From a checkpoint of a small image classifier: arch swin, patch size [4, 4].
Rows from block 2, named by matrix and row number. Rows with one number belong to one neuron. Each number is 200 + 20 x the weight over its row's rms, rounded and kept within 0 to 999. All counts start at 0. After the name is the row's rms in percent of the matrix's.
# gate: MLP gate (model.blocks.2.mlp.gate.weight, 96x48), inputs 0-47
# fc1: MLP up (model.blocks.2.mlp.fc1.weight, 96x48), inputs 0-47
# fc2: MLP down (model.blocks.2.mlp.fc2.weight, 48x96, transposed), outputs 0-47
gate.21,107,191,187,182,231,219,220,205,227,196,194,186,205,206,199,221,183,183,164,171,242,175,191,254,213,216,195,187,206,178,229,181,158,199,188,211,227,181,211,195,213,176,187,195,205,179,207,208,187
gate.23,094,187,201,214,218,191,223,225,204,181,206,163,219,193,204,205,206,226,240,190,190,174,198,208,166,217,203,180,229,213,176,193,202,222,233,189,211,181,269,205,200,176,193,207,213,191,222,198,209
gate.24,087,200,180,170,195,211,197,191,233,211,213,226,200,188,223,188,208,229,190,202,180,205,201,154,232,200,209,241,229,220,193,194,216,173,214,197,217,213,221,252,186,203,212,209,206,200,238,178,202
gate.26,083,223,213,234,211,192,146,243,206,221,205,220,220,181,230,171,186,207,202,195,200,173,187,218,199,211,197,192,203,177,208,199,209,194,219,202,187,212,164,211,164,194,177,213,193,196,211,217,244
gate.28,095,187,188,174,213,212,190,189,175,163,168,167,156,165,203,196,196,194,194,195,172,209,184,191,192,186,199,161,207,204,213,168,192,198,213,186,177,186,182,178,149,200,188,193,209,184,207,214,172
gate.29,074,210,197,184,201,205,210,215,203,163,257,199,198,233,195,179,198,230,174,205,164,204,222,212,194,195,234,194,184,187,194,201,229,195,161,209,220,177,159,193,209,205,228,209,194,185,211,223,191
gate.30,081,198,180,207,184,139,188,223,234,235,200,209,186,196,192,199,184,160,197,181,205,194,203,224,208,219,210,185,206,195,200,155,196,223,218,189,201,185,208,216,191,229,190,229,190,201,191,244,186
gate.31,074,178,200,198,200,171,204,178,203,199,213,243,208,192,213,205,207,169,212,163,193,161,183,229,210,214,224,200,197,195,177,195,182,229,230,207,230,197,177,214,168,226,186,226,206,194,187,184,238
gate.32,090,199,214,206,188,182,187,230,202,225,197,217,218,216,198,195,232,212,200,210,163,209,192,247,193,198,237,198,193,193,216,220,213,208,238,200,186,200,190,196,179,236,204,219,227,200,218,255,177
gate.33,099,179,212,200,215,202,221,200,167,202,244,198,208,178,211,196,216,184,239,193,182,214,195,183,218,194,203,214,232,219,199,180,187,201,229,191,211,177,212,170,228,164,193,255,192,210,220,178,193
gate.34,090,187,187,182,216,173,223,155,229,204,190,182,211,158,213,228,198,216,174,210,181,180,160,202,167,171,227,209,209,194,178,181,189,183,207,231,194,181,198,214,206,217,213,169,202,212,206,185,201
gate.35,100,159,214,160,226,209,194,212,162,202,210,184,187,158,197,197,201,180,190,200,214,200,222,200,171,206,163,221,202,197,186,228,199,208,218,169,206,204,180,201,210,170,181,212,169,185,234,212,179
gate.37,095,199,174,160,192,187,206,190,177,213,151,171,193,224,205,196,186,216,209,185,192,207,214,216,185,177,202,177,219,191,176,172,202,180,198,235,171,187,181,217,222,199,207,190,222,176,158,224,185
gate.40,094,203,200,165,176,192,218,218,236,184,199,216,168,213,201,201,230,186,225,191,189,170,187,235,178,180,222,185,208,220,202,162,220,211,191,183,181,207,182,208,185,208,200,149,200,172,189,181,184
gate.41,089,173,197,178,187,215,209,195,221,215,244,255,177,235,183,189,190,206,184,212,214,176,195,222,182,184,225,214,220,219,212,193,207,217,199,216,195,206,156,204,187,195,233,192,218,186,221,177,210
gate.42,088,185,195,196,210,238,163,193,199,175,184,172,176,194,188,182,177,199,189,197,220,178,191,211,210,230,198,200,168,197,214,182,230,195,208,226,188,236,171,216,184,183,199,193,196,228,247,209,233
gate.43,113,182,199,176,212,188,176,200,252,203,204,204,183,193,204,176,205,217,185,185,160,193,223,166,232,230,178,172,176,199,228,177,198,195,230,189,206,203,174,180,207,204,227,181,174,193,199,219,190
gate.44,089,222,196,227,200,176,158,196,176,208,172,168,173,213,208,185,161,172,208,203,212,213,187,179,226,238,197,184,209,200,212,195,222,204,207,208,184,204,186,197,155,194,182,213,232,221,208,226,186
gate.45,133,174,178,162,203,191,207,228,163,191,209,224,190,202,203,205,160,213,173,194,176,184,196,185,182,201,191,236,200,204,221,209,202,224,244,180,169,227,185,203,198,199,185,203,208,157,192,218,196
gate.46,104,163,212,198,180,205,192,225,177,171,176,179,172,234,176,210,189,195,202,209,187,166,213,210,230,194,241,189,199,207,191,215,191,178,232,172,199,187,163,229,191,199,179,207,204,191,204,166,188
gate.47,088,175,176,168,217,208,197,184,216,246,216,204,193,212,209,193,207,190,220,203,203,187,183,199,162,196,217,214,196,228,219,166,216,205,192,188,203,211,167,207,173,175,180,154,238,180,212,202,177
gate.48,087,226,220,209,171,220,190,208,179,157,174,171,186,178,210,191,208,210,217,193,239,193,214,168,230,152,211,199,233,185,206,191,200,192,224,200,220,223,218,200,218,217,217,184,177,210,192,202,212
gate.49,092,226,197,187,206,199,208,226,207,217,189,206,181,224,173,168,254,207,187,194,245,200,226,187,220,186,178,199,196,192,194,180,244,198,202,166,186,207,184,223,227,215,230,198,206,207,184,221,192
gate.50,098,173,224,181,213,194,194,231,236,184,183,167,215,189,186,196,200,149,195,213,190,203,251,188,203,213,221,181,206,187,208,218,184,228,201,193,210,170,175,220,180,187,212,208,181,180,196,206,170
gate.54,078,199,213,158,200,156,196,243,202,196,230,190,216,216,181,174,195,175,193,181,188,185,157,209,224,164,216,192,194,192,186,200,166,201,221,194,209,198,190,241,191,197,208,198,218,218,216,198,221
gate.55,106,187,189,178,208,216,224,229,211,191,200,203,206,193,245,209,224,182,204,187,205,171,190,176,175,169,191,165,205,204,209,197,219,185,200,204,167,192,194,190,166,220,159,164,199,190,184,164,225
gate.56,084,184,191,197,208,185,213,195,214,207,210,189,195,209,207,206,214,176,234,226,222,212,184,186,208,204,193,209,194,175,190,186,213,213,231,155,197,224,218,156,215,192,192,171,245,223,215,209,150
gate.57,101,186,196,198,156,167,227,219,224,196,213,196,179,183,171,183,220,206,216,162,189,208,200,209,197,177,197,176,180,194,186,177,205,163,155,187,198,204,212,219,165,198,179,199,196,168,176,193,187
gate.58,076,181,193,212,243,238,224,206,183,173,205,189,195,191,192,191,224,210,187,189,213,190,199,207,199,213,226,179,208,172,160,169,181,222,191,213,165,172,193,202,189,198,211,168,164,178,186,214,225
gate.60,092,208,230,178,222,207,214,234,181,212,184,209,199,206,190,208,227,213,165,198,195,200,251,201,192,189,219,209,198,214,208,192,209,179,226,214,194,151,217,217,232,160,204,238,207,198,216,217,208
gate.61,113,217,205,179,197,191,170,219,193,199,169,186,155,210,202,164,238,199,215,192,218,192,240,214,203,187,196,200,155,171,211,178,176,214,195,202,157,182,202,198,215,177,202,196,207,208,216,212,227
gate.62,115,217,192,209,175,216,173,203,189,162,195,236,175,196,205,158,237,182,177,195,197,186,211,212,223,211,185,219,235,211,193,174,194,166,210,203,193,210,182,180,200,194,189,207,172,190,228,184,162
gate.64,133,152,213,202,233,167,198,215,214,177,164,209,174,210,202,192,204,223,153,208,232,229,160,174,207,192,207,208,196,188,208,184,217,207,202,178,221,174,220,194,192,179,185,190,197,182,187,201,197
gate.65,126,207,192,240,210,205,216,218,165,201,186,178,153,214,186,215,233,186,207,212,195,202,163,230,181,173,197,225,196,173,209,218,169,207,215,196,200,199,158,201,203,186,158,211,202,205,194,210,215
gate.68,140,202,244,166,211,206,193,198,188,200,207,174,222,216,181,195,171,182,163,192,226,190,217,209,200,179,207,173,228,187,177,226,210,190,198,188,192,191,202,211,177,193,178,154,208,224,186,241,174
gate.69,085,209,177,192,223,195,221,191,191,172,171,189,198,173,191,188,209,165,167,206,183,211,200,204,233,187,243,191,162,201,202,181,216,194,191,219,138,209,199,180,219,188,200,210,175,209,204,202,221
gate.70,091,179,169,214,218,208,217,223,209,202,225,226,218,181,224,188,227,225,214,176,200,153,209,240,183,159,207,198,194,211,185,194,204,220,200,208,205,190,214,206,229,217,179,178,182,158,214,194,200
gate.71,115,206,164,222,221,200,237,183,218,161,216,228,218,192,178,230,205,173,193,197,183,170,212,220,190,185,207,210,234,182,208,199,216,201,227,189,223,199,170,218,183,186,242,198,189,179,218,195,204
gate.72,101,178,196,174,181,197,207,197,221,185,214,198,166,175,187,214,208,188,186,213,166,201,196,175,236,226,196,207,211,231,230,173,201,222,238,196,164,183,193,227,220,203,197,208,180,178,174,191,231
gate.74,137,177,211,219,212,212,178,195,207,190,223,241,220,198,201,208,200,196,174,197,227,172,238,192,179,196,193,219,211,172,186,195,186,203,211,226,216,174,199,192,192,181,171,218,211,168,235,227,153
gate.75,101,171,184,213,173,194,162,168,203,196,197,217,220,156,183,220,230,213,193,192,194,183,210,228,184,201,191,168,183,197,180,224,232,213,226,197,192,167,194,220,235,188,188,215,221,196,213,214,217
gate.76,075,204,167,187,239,210,189,188,215,190,212,188,186,199,183,181,190,186,197,189,184,163,217,208,184,197,204,203,205,202,183,148,196,162,190,222,162,190,220,201,177,191,186,222,199,183,217,191,254
gate.77,083,195,187,220,192,167,196,206,198,230,191,211,186,196,223,159,217,197,206,187,234,190,213,167,178,155,200,175,201,222,207,181,175,209,208,168,178,185,199,224,186,204,182,175,226,179,171,195,225
gate.78,070,178,190,212,215,207,210,222,189,243,213,191,201,209,180,202,216,187,174,199,224,231,215,237,171,204,190,180,222,184,241,205,205,191,221,170,224,197,202,235,217,181,218,227,220,186,213,232,189
gate.79,088,190,198,188,202,167,151,181,196,176,185,194,189,210,183,163,176,203,234,237,183,187,193,198,209,211,182,233,225,209,160,209,238,220,205,216,191,216,190,186,224,186,216,221,199,202,217,217,197
fc1.21,116,203,210,213,168,178,178,201,166,208,215,211,184,192,202,168,216,228,236,213,168,211,208,159,192,176,203,211,192,220,159,213,234,205,214,188,175,225,202,209,183,225,220,218,197,222,194,198,223
fc1.23,087,222,156,184,193,142,214,204,179,214,198,189,224,208,212,206,221,205,188,225,189,204,202,241,193,230,210,196,189,216,187,156,229,176,171,191,195,191,210,213,166,185,209,196,195,183,206,191,193
fc1.24,087,200,184,170,213,209,203,200,227,202,197,222,204,191,230,192,214,219,226,206,187,207,224,154,214,216,201,257,226,228,168,186,195,204,211,229,211,199,208,223,188,187,212,197,222,201,232,167,211
fc1.26,081,172,201,223,189,211,147,198,204,198,183,210,200,214,200,217,209,201,191,182,208,233,197,211,178,213,138,239,182,187,193,205,200,216,208,187,189,204,177,206,205,187,184,179,214,186,206,210,146
fc1.28,084,219,209,217,174,179,221,212,225,237,220,221,236,238,201,219,189,206,201,210,216,192,214,218,214,224,211,240,199,197,199,241,221,209,210,205,223,210,222,221,248,199,220,210,201,220,200,205,206
fc1.29,072,192,187,179,218,212,202,189,194,193,192,183,230,204,199,192,186,238,200,233,186,166,240,184,198,200,193,193,179,176,193,174,196,214,200,195,183,192,220,163,152,187,231,214,201,225,235,189,170
fc1.30,089,205,188,213,190,159,199,211,196,252,172,207,190,214,181,199,172,153,201,185,217,200,186,201,205,218,214,162,220,200,187,178,178,192,192,194,186,184,213,216,181,217,180,245,194,194,185,226,183
fc1.31,090,211,204,199,185,224,204,198,179,192,193,156,165,206,162,190,179,204,198,227,180,213,185,197,182,200,212,196,216,221,221,227,206,192,163,212,169,186,161,205,206,170,226,171,212,185,170,200,180
fc1.32,087,213,210,189,185,216,220,197,186,200,172,214,196,160,189,197,195,172,187,190,178,209,203,185,200,172,164,162,225,193,184,217,168,215,179,204,195,216,227,219,209,166,247,211,183,163,197,185,205
fc1.33,098,211,171,264,179,217,165,213,174,204,186,201,190,179,190,189,175,182,185,181,195,211,214,207,190,211,176,178,187,185,179,241,181,207,181,173,226,195,192,201,191,199,186,174,189,206,217,233,200
fc1.34,094,217,226,203,177,200,209,217,211,182,215,180,235,225,225,217,203,206,219,216,198,206,228,202,193,177,180,209,183,181,222,232,199,242,206,180,208,236,175,216,232,233,182,215,222,178,191,205,225
fc1.35,100,224,184,231,177,200,192,214,237,195,178,238,196,232,210,212,194,188,192,212,173,206,164,186,225,204,236,168,224,207,219,174,200,172,205,218,185,214,212,216,214,228,204,191,218,209,167,188,196
fc1.37,085,198,166,168,214,193,199,163,192,217,159,200,209,175,176,194,174,201,222,201,184,185,208,174,189,210,206,210,208,209,178,202,218,182,167,251,187,214,208,224,185,196,203,162,205,191,171,222,189
fc1.40,112,200,200,155,172,199,212,225,226,193,214,206,181,222,172,208,223,198,217,184,176,191,177,227,184,178,192,172,217,228,179,169,200,214,179,202,187,227,188,196,181,197,190,161,204,185,176,169,179
fc1.41,094,227,185,222,176,175,212,208,180,171,161,172,212,185,214,213,214,194,228,182,176,230,210,183,237,214,187,186,184,162,196,183,207,176,202,177,195,199,238,213,208,201,177,215,194,215,202,223,178
fc1.42,079,217,192,202,208,158,231,204,190,236,211,213,225,192,224,224,225,204,203,210,184,220,212,184,206,165,213,199,223,210,193,219,174,202,193,178,212,162,220,192,212,217,189,207,217,158,166,196,165
fc1.43,133,178,190,176,203,193,167,200,243,198,223,195,200,202,192,189,208,200,179,198,169,192,232,171,234,244,189,169,175,193,222,166,195,192,216,187,201,198,198,198,217,218,233,178,173,184,216,181,198
fc1.44,078,207,200,203,187,206,218,253,227,197,210,194,233,192,215,208,259,229,213,183,205,172,191,222,213,214,193,184,222,182,181,171,192,177,206,194,213,221,208,190,222,223,206,175,210,184,195,173,179
fc1.45,123,216,227,227,199,193,188,169,244,222,204,166,203,209,205,195,231,174,208,201,215,196,185,193,236,184,219,171,209,204,177,198,199,195,179,210,238,170,199,214,187,199,218,185,194,257,197,196,196
fc1.46,126,226,190,195,205,198,212,190,221,223,231,224,228,161,223,180,212,217,171,182,207,215,180,188,169,201,152,214,193,188,199,191,201,219,176,201,197,206,208,161,199,182,215,189,192,200,208,254,211
fc1.47,082,220,215,206,213,223,184,210,181,159,190,189,206,165,198,201,216,201,183,203,206,201,210,164,258,186,197,176,215,182,170,199,195,183,208,207,222,184,224,209,219,185,189,204,156,180,208,204,236
fc1.48,083,213,202,213,190,228,203,195,174,138,196,174,176,159,183,196,199,190,196,175,259,204,195,176,216,161,196,201,196,198,219,190,184,199,195,198,212,208,213,198,222,217,193,193,175,215,195,176,213
fc1.49,097,224,187,181,189,196,177,221,200,195,167,217,212,219,188,163,231,211,202,206,230,221,231,194,206,184,178,195,198,199,178,187,247,196,196,163,165,209,172,214,223,213,228,204,207,202,182,214,226
fc1.50,093,188,223,188,208,207,199,218,233,180,198,164,226,173,186,204,217,144,207,226,203,205,262,194,198,204,202,161,214,215,210,211,205,232,191,187,217,199,195,213,202,193,219,208,174,184,189,199,203
fc1.54,091,208,179,190,217,143,202,235,187,185,210,214,236,208,176,195,192,179,191,171,207,192,183,187,252,174,177,186,194,188,206,185,195,207,211,228,200,194,228,226,180,206,214,203,201,208,232,201,181
fc1.55,114,195,190,188,195,204,185,184,220,187,164,200,198,210,222,205,207,204,173,161,194,183,212,179,197,176,189,173,185,223,209,205,184,193,192,187,206,241,209,169,204,195,157,155,197,209,174,151,197
fc1.56,082,185,184,225,207,199,212,165,214,175,228,217,183,201,196,211,192,172,224,200,224,203,193,181,203,245,181,196,186,186,174,159,228,208,194,179,182,222,208,177,201,174,174,180,228,195,196,175,172
fc1.57,083,188,229,199,219,188,188,154,187,202,196,181,223,196,202,191,180,202,216,215,202,218,180,168,225,223,190,217,189,192,178,209,189,206,234,189,211,187,178,175,180,173,200,235,238,191,201,205,251
fc1.58,075,204,202,215,182,202,201,194,169,219,187,181,195,143,187,204,222,223,201,238,208,196,182,215,223,207,233,234,192,198,172,238,215,187,194,186,208,193,199,208,211,226,228,233,204,204,193,240,199
fc1.60,094,196,227,201,208,229,226,213,199,205,211,218,201,204,188,216,234,229,168,204,188,213,232,210,196,203,236,220,205,198,202,211,191,163,223,229,212,172,223,210,247,181,208,243,205,197,200,221,184
fc1.61,118,215,217,188,189,187,167,224,194,206,174,194,159,234,216,178,224,214,218,201,223,193,244,220,206,190,190,198,153,188,199,178,180,228,184,214,170,186,210,206,211,182,202,195,216,198,204,202,239
fc1.62,106,189,193,199,213,196,182,229,178,163,199,195,216,193,223,215,180,206,208,232,200,231,177,182,211,181,218,165,179,164,193,230,206,224,199,232,184,226,238,223,233,191,191,192,195,208,197,208,173
fc1.64,139,251,180,194,168,241,207,189,174,215,227,180,206,193,205,206,197,164,245,177,163,168,239,214,192,201,212,199,201,210,198,205,185,198,207,212,180,218,182,210,225,204,207,215,208,206,206,213,190
fc1.65,133,218,205,248,199,207,227,215,172,205,197,177,182,220,182,212,233,188,215,220,195,189,161,240,185,175,182,215,203,196,193,224,168,223,212,204,188,221,174,198,202,186,163,220,204,215,198,192,224
fc1.68,143,200,240,163,223,214,196,204,198,193,203,172,210,223,180,201,168,187,176,191,218,191,222,215,205,178,212,169,223,190,179,226,211,180,194,179,192,178,214,211,176,192,181,161,201,221,182,238,173
fc1.69,081,186,211,232,207,218,186,186,187,229,216,246,179,241,204,195,194,196,228,198,218,212,209,211,203,231,165,193,204,191,201,240,189,203,204,180,245,179,174,213,186,209,191,202,220,166,217,204,194
fc1.70,101,197,222,193,200,228,182,200,205,226,202,195,183,210,182,208,164,181,189,216,202,201,195,187,238,230,197,229,194,186,204,163,201,211,189,197,157,190,173,228,180,163,220,213,224,248,191,207,206
fc1.71,105,226,222,213,183,167,152,194,180,220,190,205,177,202,197,175,240,190,193,212,202,211,189,179,181,214,222,175,168,217,207,205,213,189,204,221,184,196,174,208,202,221,181,162,236,224,186,193,182
fc1.72,097,210,232,217,244,203,192,227,199,232,169,214,215,223,224,193,172,223,191,200,203,178,200,206,171,179,205,203,196,184,178,207,189,162,202,188,224,216,191,177,188,183,198,195,193,236,223,218,160
fc1.74,152,180,202,212,214,209,181,200,203,192,224,248,228,205,196,207,196,205,172,204,231,187,232,196,184,201,180,212,204,169,194,196,183,198,206,237,219,173,202,193,198,191,170,216,203,165,235,222,154
fc1.75,107,212,220,191,209,188,203,228,196,210,206,171,170,224,229,213,177,169,198,195,190,220,180,177,203,210,200,221,230,197,231,184,180,183,194,210,183,247,198,190,173,220,205,169,191,188,159,185,173
fc1.76,063,233,183,195,263,218,214,172,215,217,213,176,199,191,180,188,207,203,203,191,166,166,224,219,238,210,185,204,186,208,207,188,216,191,184,198,187,202,231,201,199,197,166,220,216,173,204,207,174
fc1.77,087,203,192,176,207,194,231,217,219,135,227,192,215,218,177,221,178,194,202,229,181,199,186,231,217,217,199,214,225,201,191,212,211,189,174,213,189,218,198,175,206,174,240,203,201,199,197,218,168
fc1.78,067,197,194,197,177,188,180,223,206,209,194,172,194,220,183,235,186,196,186,211,217,219,227,208,184,213,181,180,186,173,218,204,222,190,187,152,234,202,208,230,184,161,214,242,231,191,216,211,201
fc1.79,086,204,199,214,204,229,233,227,191,222,208,211,195,186,222,229,229,204,161,159,232,214,198,200,189,195,202,170,183,187,252,190,176,173,202,183,206,176,205,213,187,231,195,183,194,198,189,186,190
fc2.21,092,192,191,189,198,239,197,176,200,221,224,221,167,192,188,171,229,167,176,178,193,180,220,201,203,197,197,191,228,196,198,163,188,174,201,187,242,207,213,167,213,185,210,197,172,221,228,177,206
fc2.23,085,210,189,212,202,179,232,211,217,216,216,214,213,211,216,207,186,192,195,258,219,183,192,228,201,233,176,142,218,208,208,210,197,211,221,206,211,193,180,209,197,174,191,234,185,210,175,197,173
fc2.24,111,205,210,219,207,177,195,220,171,203,179,167,175,217,204,204,200,175,195,196,192,174,178,237,186,176,217,193,170,197,190,200,161,220,210,221,177,209,178,159,215,195,172,169,183,193,187,229,180
fc2.26,094,170,216,190,182,210,170,159,217,199,205,151,211,176,221,226,221,182,200,202,204,203,183,208,181,205,208,207,235,215,167,217,231,213,204,211,172,233,216,174,188,185,203,191,230,197,221,193,198
fc2.28,101,182,215,212,182,157,195,178,196,183,187,178,201,211,211,201,204,170,176,186,216,204,224,164,186,194,203,218,225,192,202,211,227,169,183,209,190,259,223,205,204,198,200,168,228,204,178,194,230
fc2.29,086,207,170,197,203,177,223,227,173,219,211,200,222,202,208,225,239,175,229,158,197,225,193,171,187,218,202,168,211,184,205,200,157,219,195,209,216,180,209,214,196,216,166,217,208,179,200,196,179
fc2.30,114,193,231,224,218,185,202,182,173,222,173,196,225,222,211,172,189,228,188,177,218,200,202,181,241,218,178,205,210,193,219,193,216,192,239,212,190,193,173,178,214,177,190,188,244,180,212,192,222
fc2.31,101,181,205,185,205,236,183,185,192,217,222,220,175,183,198,151,198,191,173,253,205,204,175,190,174,178,228,213,178,217,180,196,207,202,179,222,171,220,197,212,204,201,237,199,173,208,208,199,204
fc2.32,107,209,191,227,170,206,230,214,206,222,177,178,205,195,215,220,182,222,196,173,217,188,213,198,190,193,167,180,181,202,235,240,191,207,200,212,185,194,173,227,180,206,220,221,164,186,157,211,217
fc2.33,097,180,183,209,223,196,201,178,191,200,199,231,186,157,188,187,217,184,199,215,171,205,190,192,212,220,252,215,212,245,209,191,212,195,211,239,180,189,218,181,193,188,181,186,187,246,184,194,199
fc2.34,093,160,199,224,194,176,183,173,193,214,211,228,201,208,210,204,198,209,188,190,194,196,171,180,214,201,231,185,195,202,162,159,207,169,199,238,216,164,174,174,208,181,226,178,200,219,176,208,203
fc2.35,086,192,199,186,207,194,211,209,131,201,252,180,219,192,206,195,214,175,198,202,210,203,206,190,173,193,192,187,209,211,206,214,238,219,207,172,234,196,197,174,194,191,198,174,178,166,209,178,181
fc2.37,102,204,213,193,202,190,211,221,213,202,240,186,195,200,189,201,239,168,172,198,172,226,199,196,212,216,183,232,181,221,197,211,172,192,195,166,217,192,187,187,162,160,194,210,187,232,232,176,206
fc2.40,110,191,200,192,233,239,177,149,208,180,189,207,195,199,220,219,218,218,183,185,170,185,214,176,177,178,228,214,186,197,208,235,212,203,192,191,206,208,180,176,213,206,215,161,207,207,156,196,201
fc2.41,095,195,197,151,199,146,180,190,180,192,188,232,220,195,225,201,173,179,215,192,212,191,186,189,220,171,186,193,164,189,195,179,196,194,204,200,225,214,189,209,169,212,176,203,201,230,232,189,224
fc2.42,096,221,233,217,221,233,190,205,203,187,194,212,226,172,215,171,230,230,192,202,225,166,194,196,186,209,220,186,189,195,187,187,197,172,173,183,206,209,207,195,183,205,194,178,192,141,211,182,232
fc2.43,114,178,199,160,154,202,173,211,203,185,215,205,207,165,222,198,182,161,219,218,212,219,217,180,205,236,243,200,198,216,215,188,215,225,186,198,188,196,206,220,199,238,210,226,205,184,193,189,205
fc2.44,100,199,199,205,172,182,195,155,204,214,203,159,156,198,175,202,170,172,212,236,180,223,188,195,209,222,165,214,199,170,202,185,198,203,231,206,192,194,200,208,202,165,206,189,210,206,231,217,215
fc2.45,100,188,186,183,173,191,197,218,159,179,170,208,178,210,201,200,154,224,178,183,169,191,192,213,194,180,194,209,166,211,213,199,183,197,219,169,172,221,166,184,203,191,185,225,189,162,205,182,202
fc2.46,113,221,218,204,190,212,197,229,211,179,187,229,211,216,212,169,176,201,204,195,173,207,196,207,214,165,192,217,204,219,227,209,197,226,188,183,186,220,193,188,220,157,177,266,224,208,192,194,204
fc2.47,081,207,208,184,174,193,200,224,218,245,184,211,199,202,197,220,151,195,211,221,157,190,171,205,165,177,213,197,191,202,196,213,187,192,195,205,182,214,219,214,193,218,166,241,189,207,192,233,177
fc2.48,100,172,193,204,229,214,178,166,205,226,230,222,202,225,200,196,217,169,217,207,219,210,169,215,170,218,204,201,157,174,234,209,207,209,200,186,199,217,160,205,210,157,205,195,222,188,194,204,202
fc2.49,107,203,203,203,223,184,175,196,235,217,167,177,250,227,203,192,205,216,179,230,163,199,180,187,208,181,187,223,213,220,192,191,227,211,204,221,158,217,209,199,191,214,192,196,164,171,193,202,211
fc2.50,082,222,174,154,176,200,211,201,147,203,193,212,196,165,200,173,199,203,202,173,224,194,170,195,190,236,176,216,211,201,206,181,203,187,179,210,185,191,240,196,205,196,171,180,184,206,220,212,222
fc2.54,127,225,210,223,210,184,192,221,176,174,147,199,209,165,172,218,202,190,187,169,197,178,199,179,203,203,188,217,187,184,217,171,185,200,222,186,185,208,231,193,218,184,221,221,169,220,237,205,198
fc2.55,095,186,189,200,204,174,186,190,188,203,203,184,182,212,165,193,144,160,197,234,184,223,209,201,200,210,175,199,219,197,192,216,210,220,235,223,195,200,192,221,196,196,199,240,224,250,202,210,197
fc2.56,107,190,212,210,178,205,232,194,220,193,207,218,179,192,195,196,201,207,176,186,196,195,208,220,215,175,177,185,212,205,181,215,216,194,219,220,214,206,213,234,200,183,208,234,158,145,153,172,220
fc2.57,110,220,209,233,196,204,206,210,192,246,203,151,212,195,163,208,185,178,224,174,215,205,202,216,192,261,205,190,205,202,197,183,186,225,212,204,185,166,208,210,212,201,219,207,217,178,187,214,183
fc2.58,089,217,191,183,219,196,198,204,205,218,228,200,219,217,163,194,161,169,189,227,194,180,177,208,191,185,169,208,210,191,211,177,173,211,190,204,177,177,221,185,229,164,238,214,174,172,206,207,181
fc2.60,109,192,220,207,212,178,184,191,157,193,248,209,190,192,207,183,190,168,173,215,203,179,178,179,224,196,177,169,214,221,209,201,183,219,227,226,211,220,224,203,206,205,175,176,203,203,210,188,244
fc2.61,088,204,213,221,214,178,211,203,206,190,214,161,231,197,219,191,185,197,199,199,192,205,169,176,182,176,211,169,189,178,205,233,199,225,221,226,176,198,160,206,149,204,197,179,203,168,180,180,190
fc2.62,106,224,237,172,198,216,220,164,206,164,201,157,173,221,187,179,206,167,180,196,227,194,203,213,225,220,195,198,210,219,216,194,184,222,201,160,206,197,201,199,196,170,211,187,233,184,201,184,193
fc2.64,092,182,224,211,233,193,206,195,210,215,201,190,198,221,235,206,171,217,164,209,207,208,192,191,195,205,176,175,181,183,211,182,208,237,225,172,220,222,216,204,239,197,209,184,176,199,211,188,145
fc2.65,091,209,197,183,181,183,194,197,196,188,213,216,209,188,237,168,172,196,221,186,236,206,196,192,193,219,255,228,207,224,185,195,201,215,171,234,197,201,229,230,179,218,220,201,234,183,219,187,194
fc2.68,100,215,180,202,179,176,202,190,197,194,213,219,200,181,235,185,196,193,218,195,198,209,185,251,159,183,222,245,180,230,169,183,205,215,193,195,179,210,203,201,214,224,190,244,200,178,209,189,219
fc2.69,099,224,192,183,208,182,198,202,198,143,215,230,217,186,190,203,226,201,224,197,209,187,164,203,209,182,217,204,210,217,228,218,233,233,205,227,190,188,199,191,237,212,230,175,219,208,167,212,202
fc2.70,107,202,200,209,194,184,180,197,184,218,233,184,192,225,184,154,208,198,213,206,200,188,164,244,165,226,161,176,190,177,212,182,217,185,170,198,222,184,189,223,183,176,221,203,199,180,202,215,203
fc2.71,086,199,132,205,216,227,201,207,195,229,174,210,193,203,185,238,204,196,196,195,165,192,221,228,177,197,173,198,218,184,194,197,216,206,211,191,184,189,208,197,206,183,223,209,157,190,212,217,237
fc2.72,094,181,199,200,193,169,199,189,215,164,237,222,196,188,201,200,189,209,181,197,164,213,217,172,216,227,199,181,185,227,243,203,219,205,227,204,201,177,191,219,217,225,208,194,193,150,179,196,227
fc2.74,089,213,197,241,188,177,223,191,166,193,193,175,199,203,221,209,182,207,183,196,208,214,196,222,164,209,209,206,209,212,224,216,222,200,218,193,160,210,180,160,183,209,236,254,203,197,209,180,210
fc2.75,098,222,185,218,159,208,204,193,225,169,175,218,222,176,170,216,234,218,170,196,210,209,182,187,208,201,245,197,175,211,175,223,202,220,198,199,176,149,205,206,204,205,195,213,204,207,194,204,178
fc2.76,083,215,187,187,205,191,189,200,183,236,180,220,161,192,214,231,192,213,205,201,187,217,170,234,213,187,212,173,204,196,206,163,216,225,215,166,216,168,183,212,176,203,233,177,198,188,231,181,215
fc2.77,089,194,180,221,227,205,170,190,212,224,190,213,184,192,219,150,204,179,181,185,202,179,201,246,180,189,227,230,192,228,210,218,216,195,197,216,237,207,204,204,196,232,197,178,188,212,184,216,232
fc2.78,105,223,205,165,206,228,199,178,225,202,207,202,188,198,196,221,205,218,180,210,192,197,186,174,202,230,176,250,208,168,199,211,218,206,173,177,180,206,162,234,181,182,221,200,189,212,232,176,218
fc2.79,100,200,179,221,204,189,187,201,197,191,178,178,212,214,186,166,208,197,188,233,204,187,178,213,214,199,205,226,207,214,178,156,226,200,176,209,179,195,169,140,229,227,207,210,188,207,170,220,199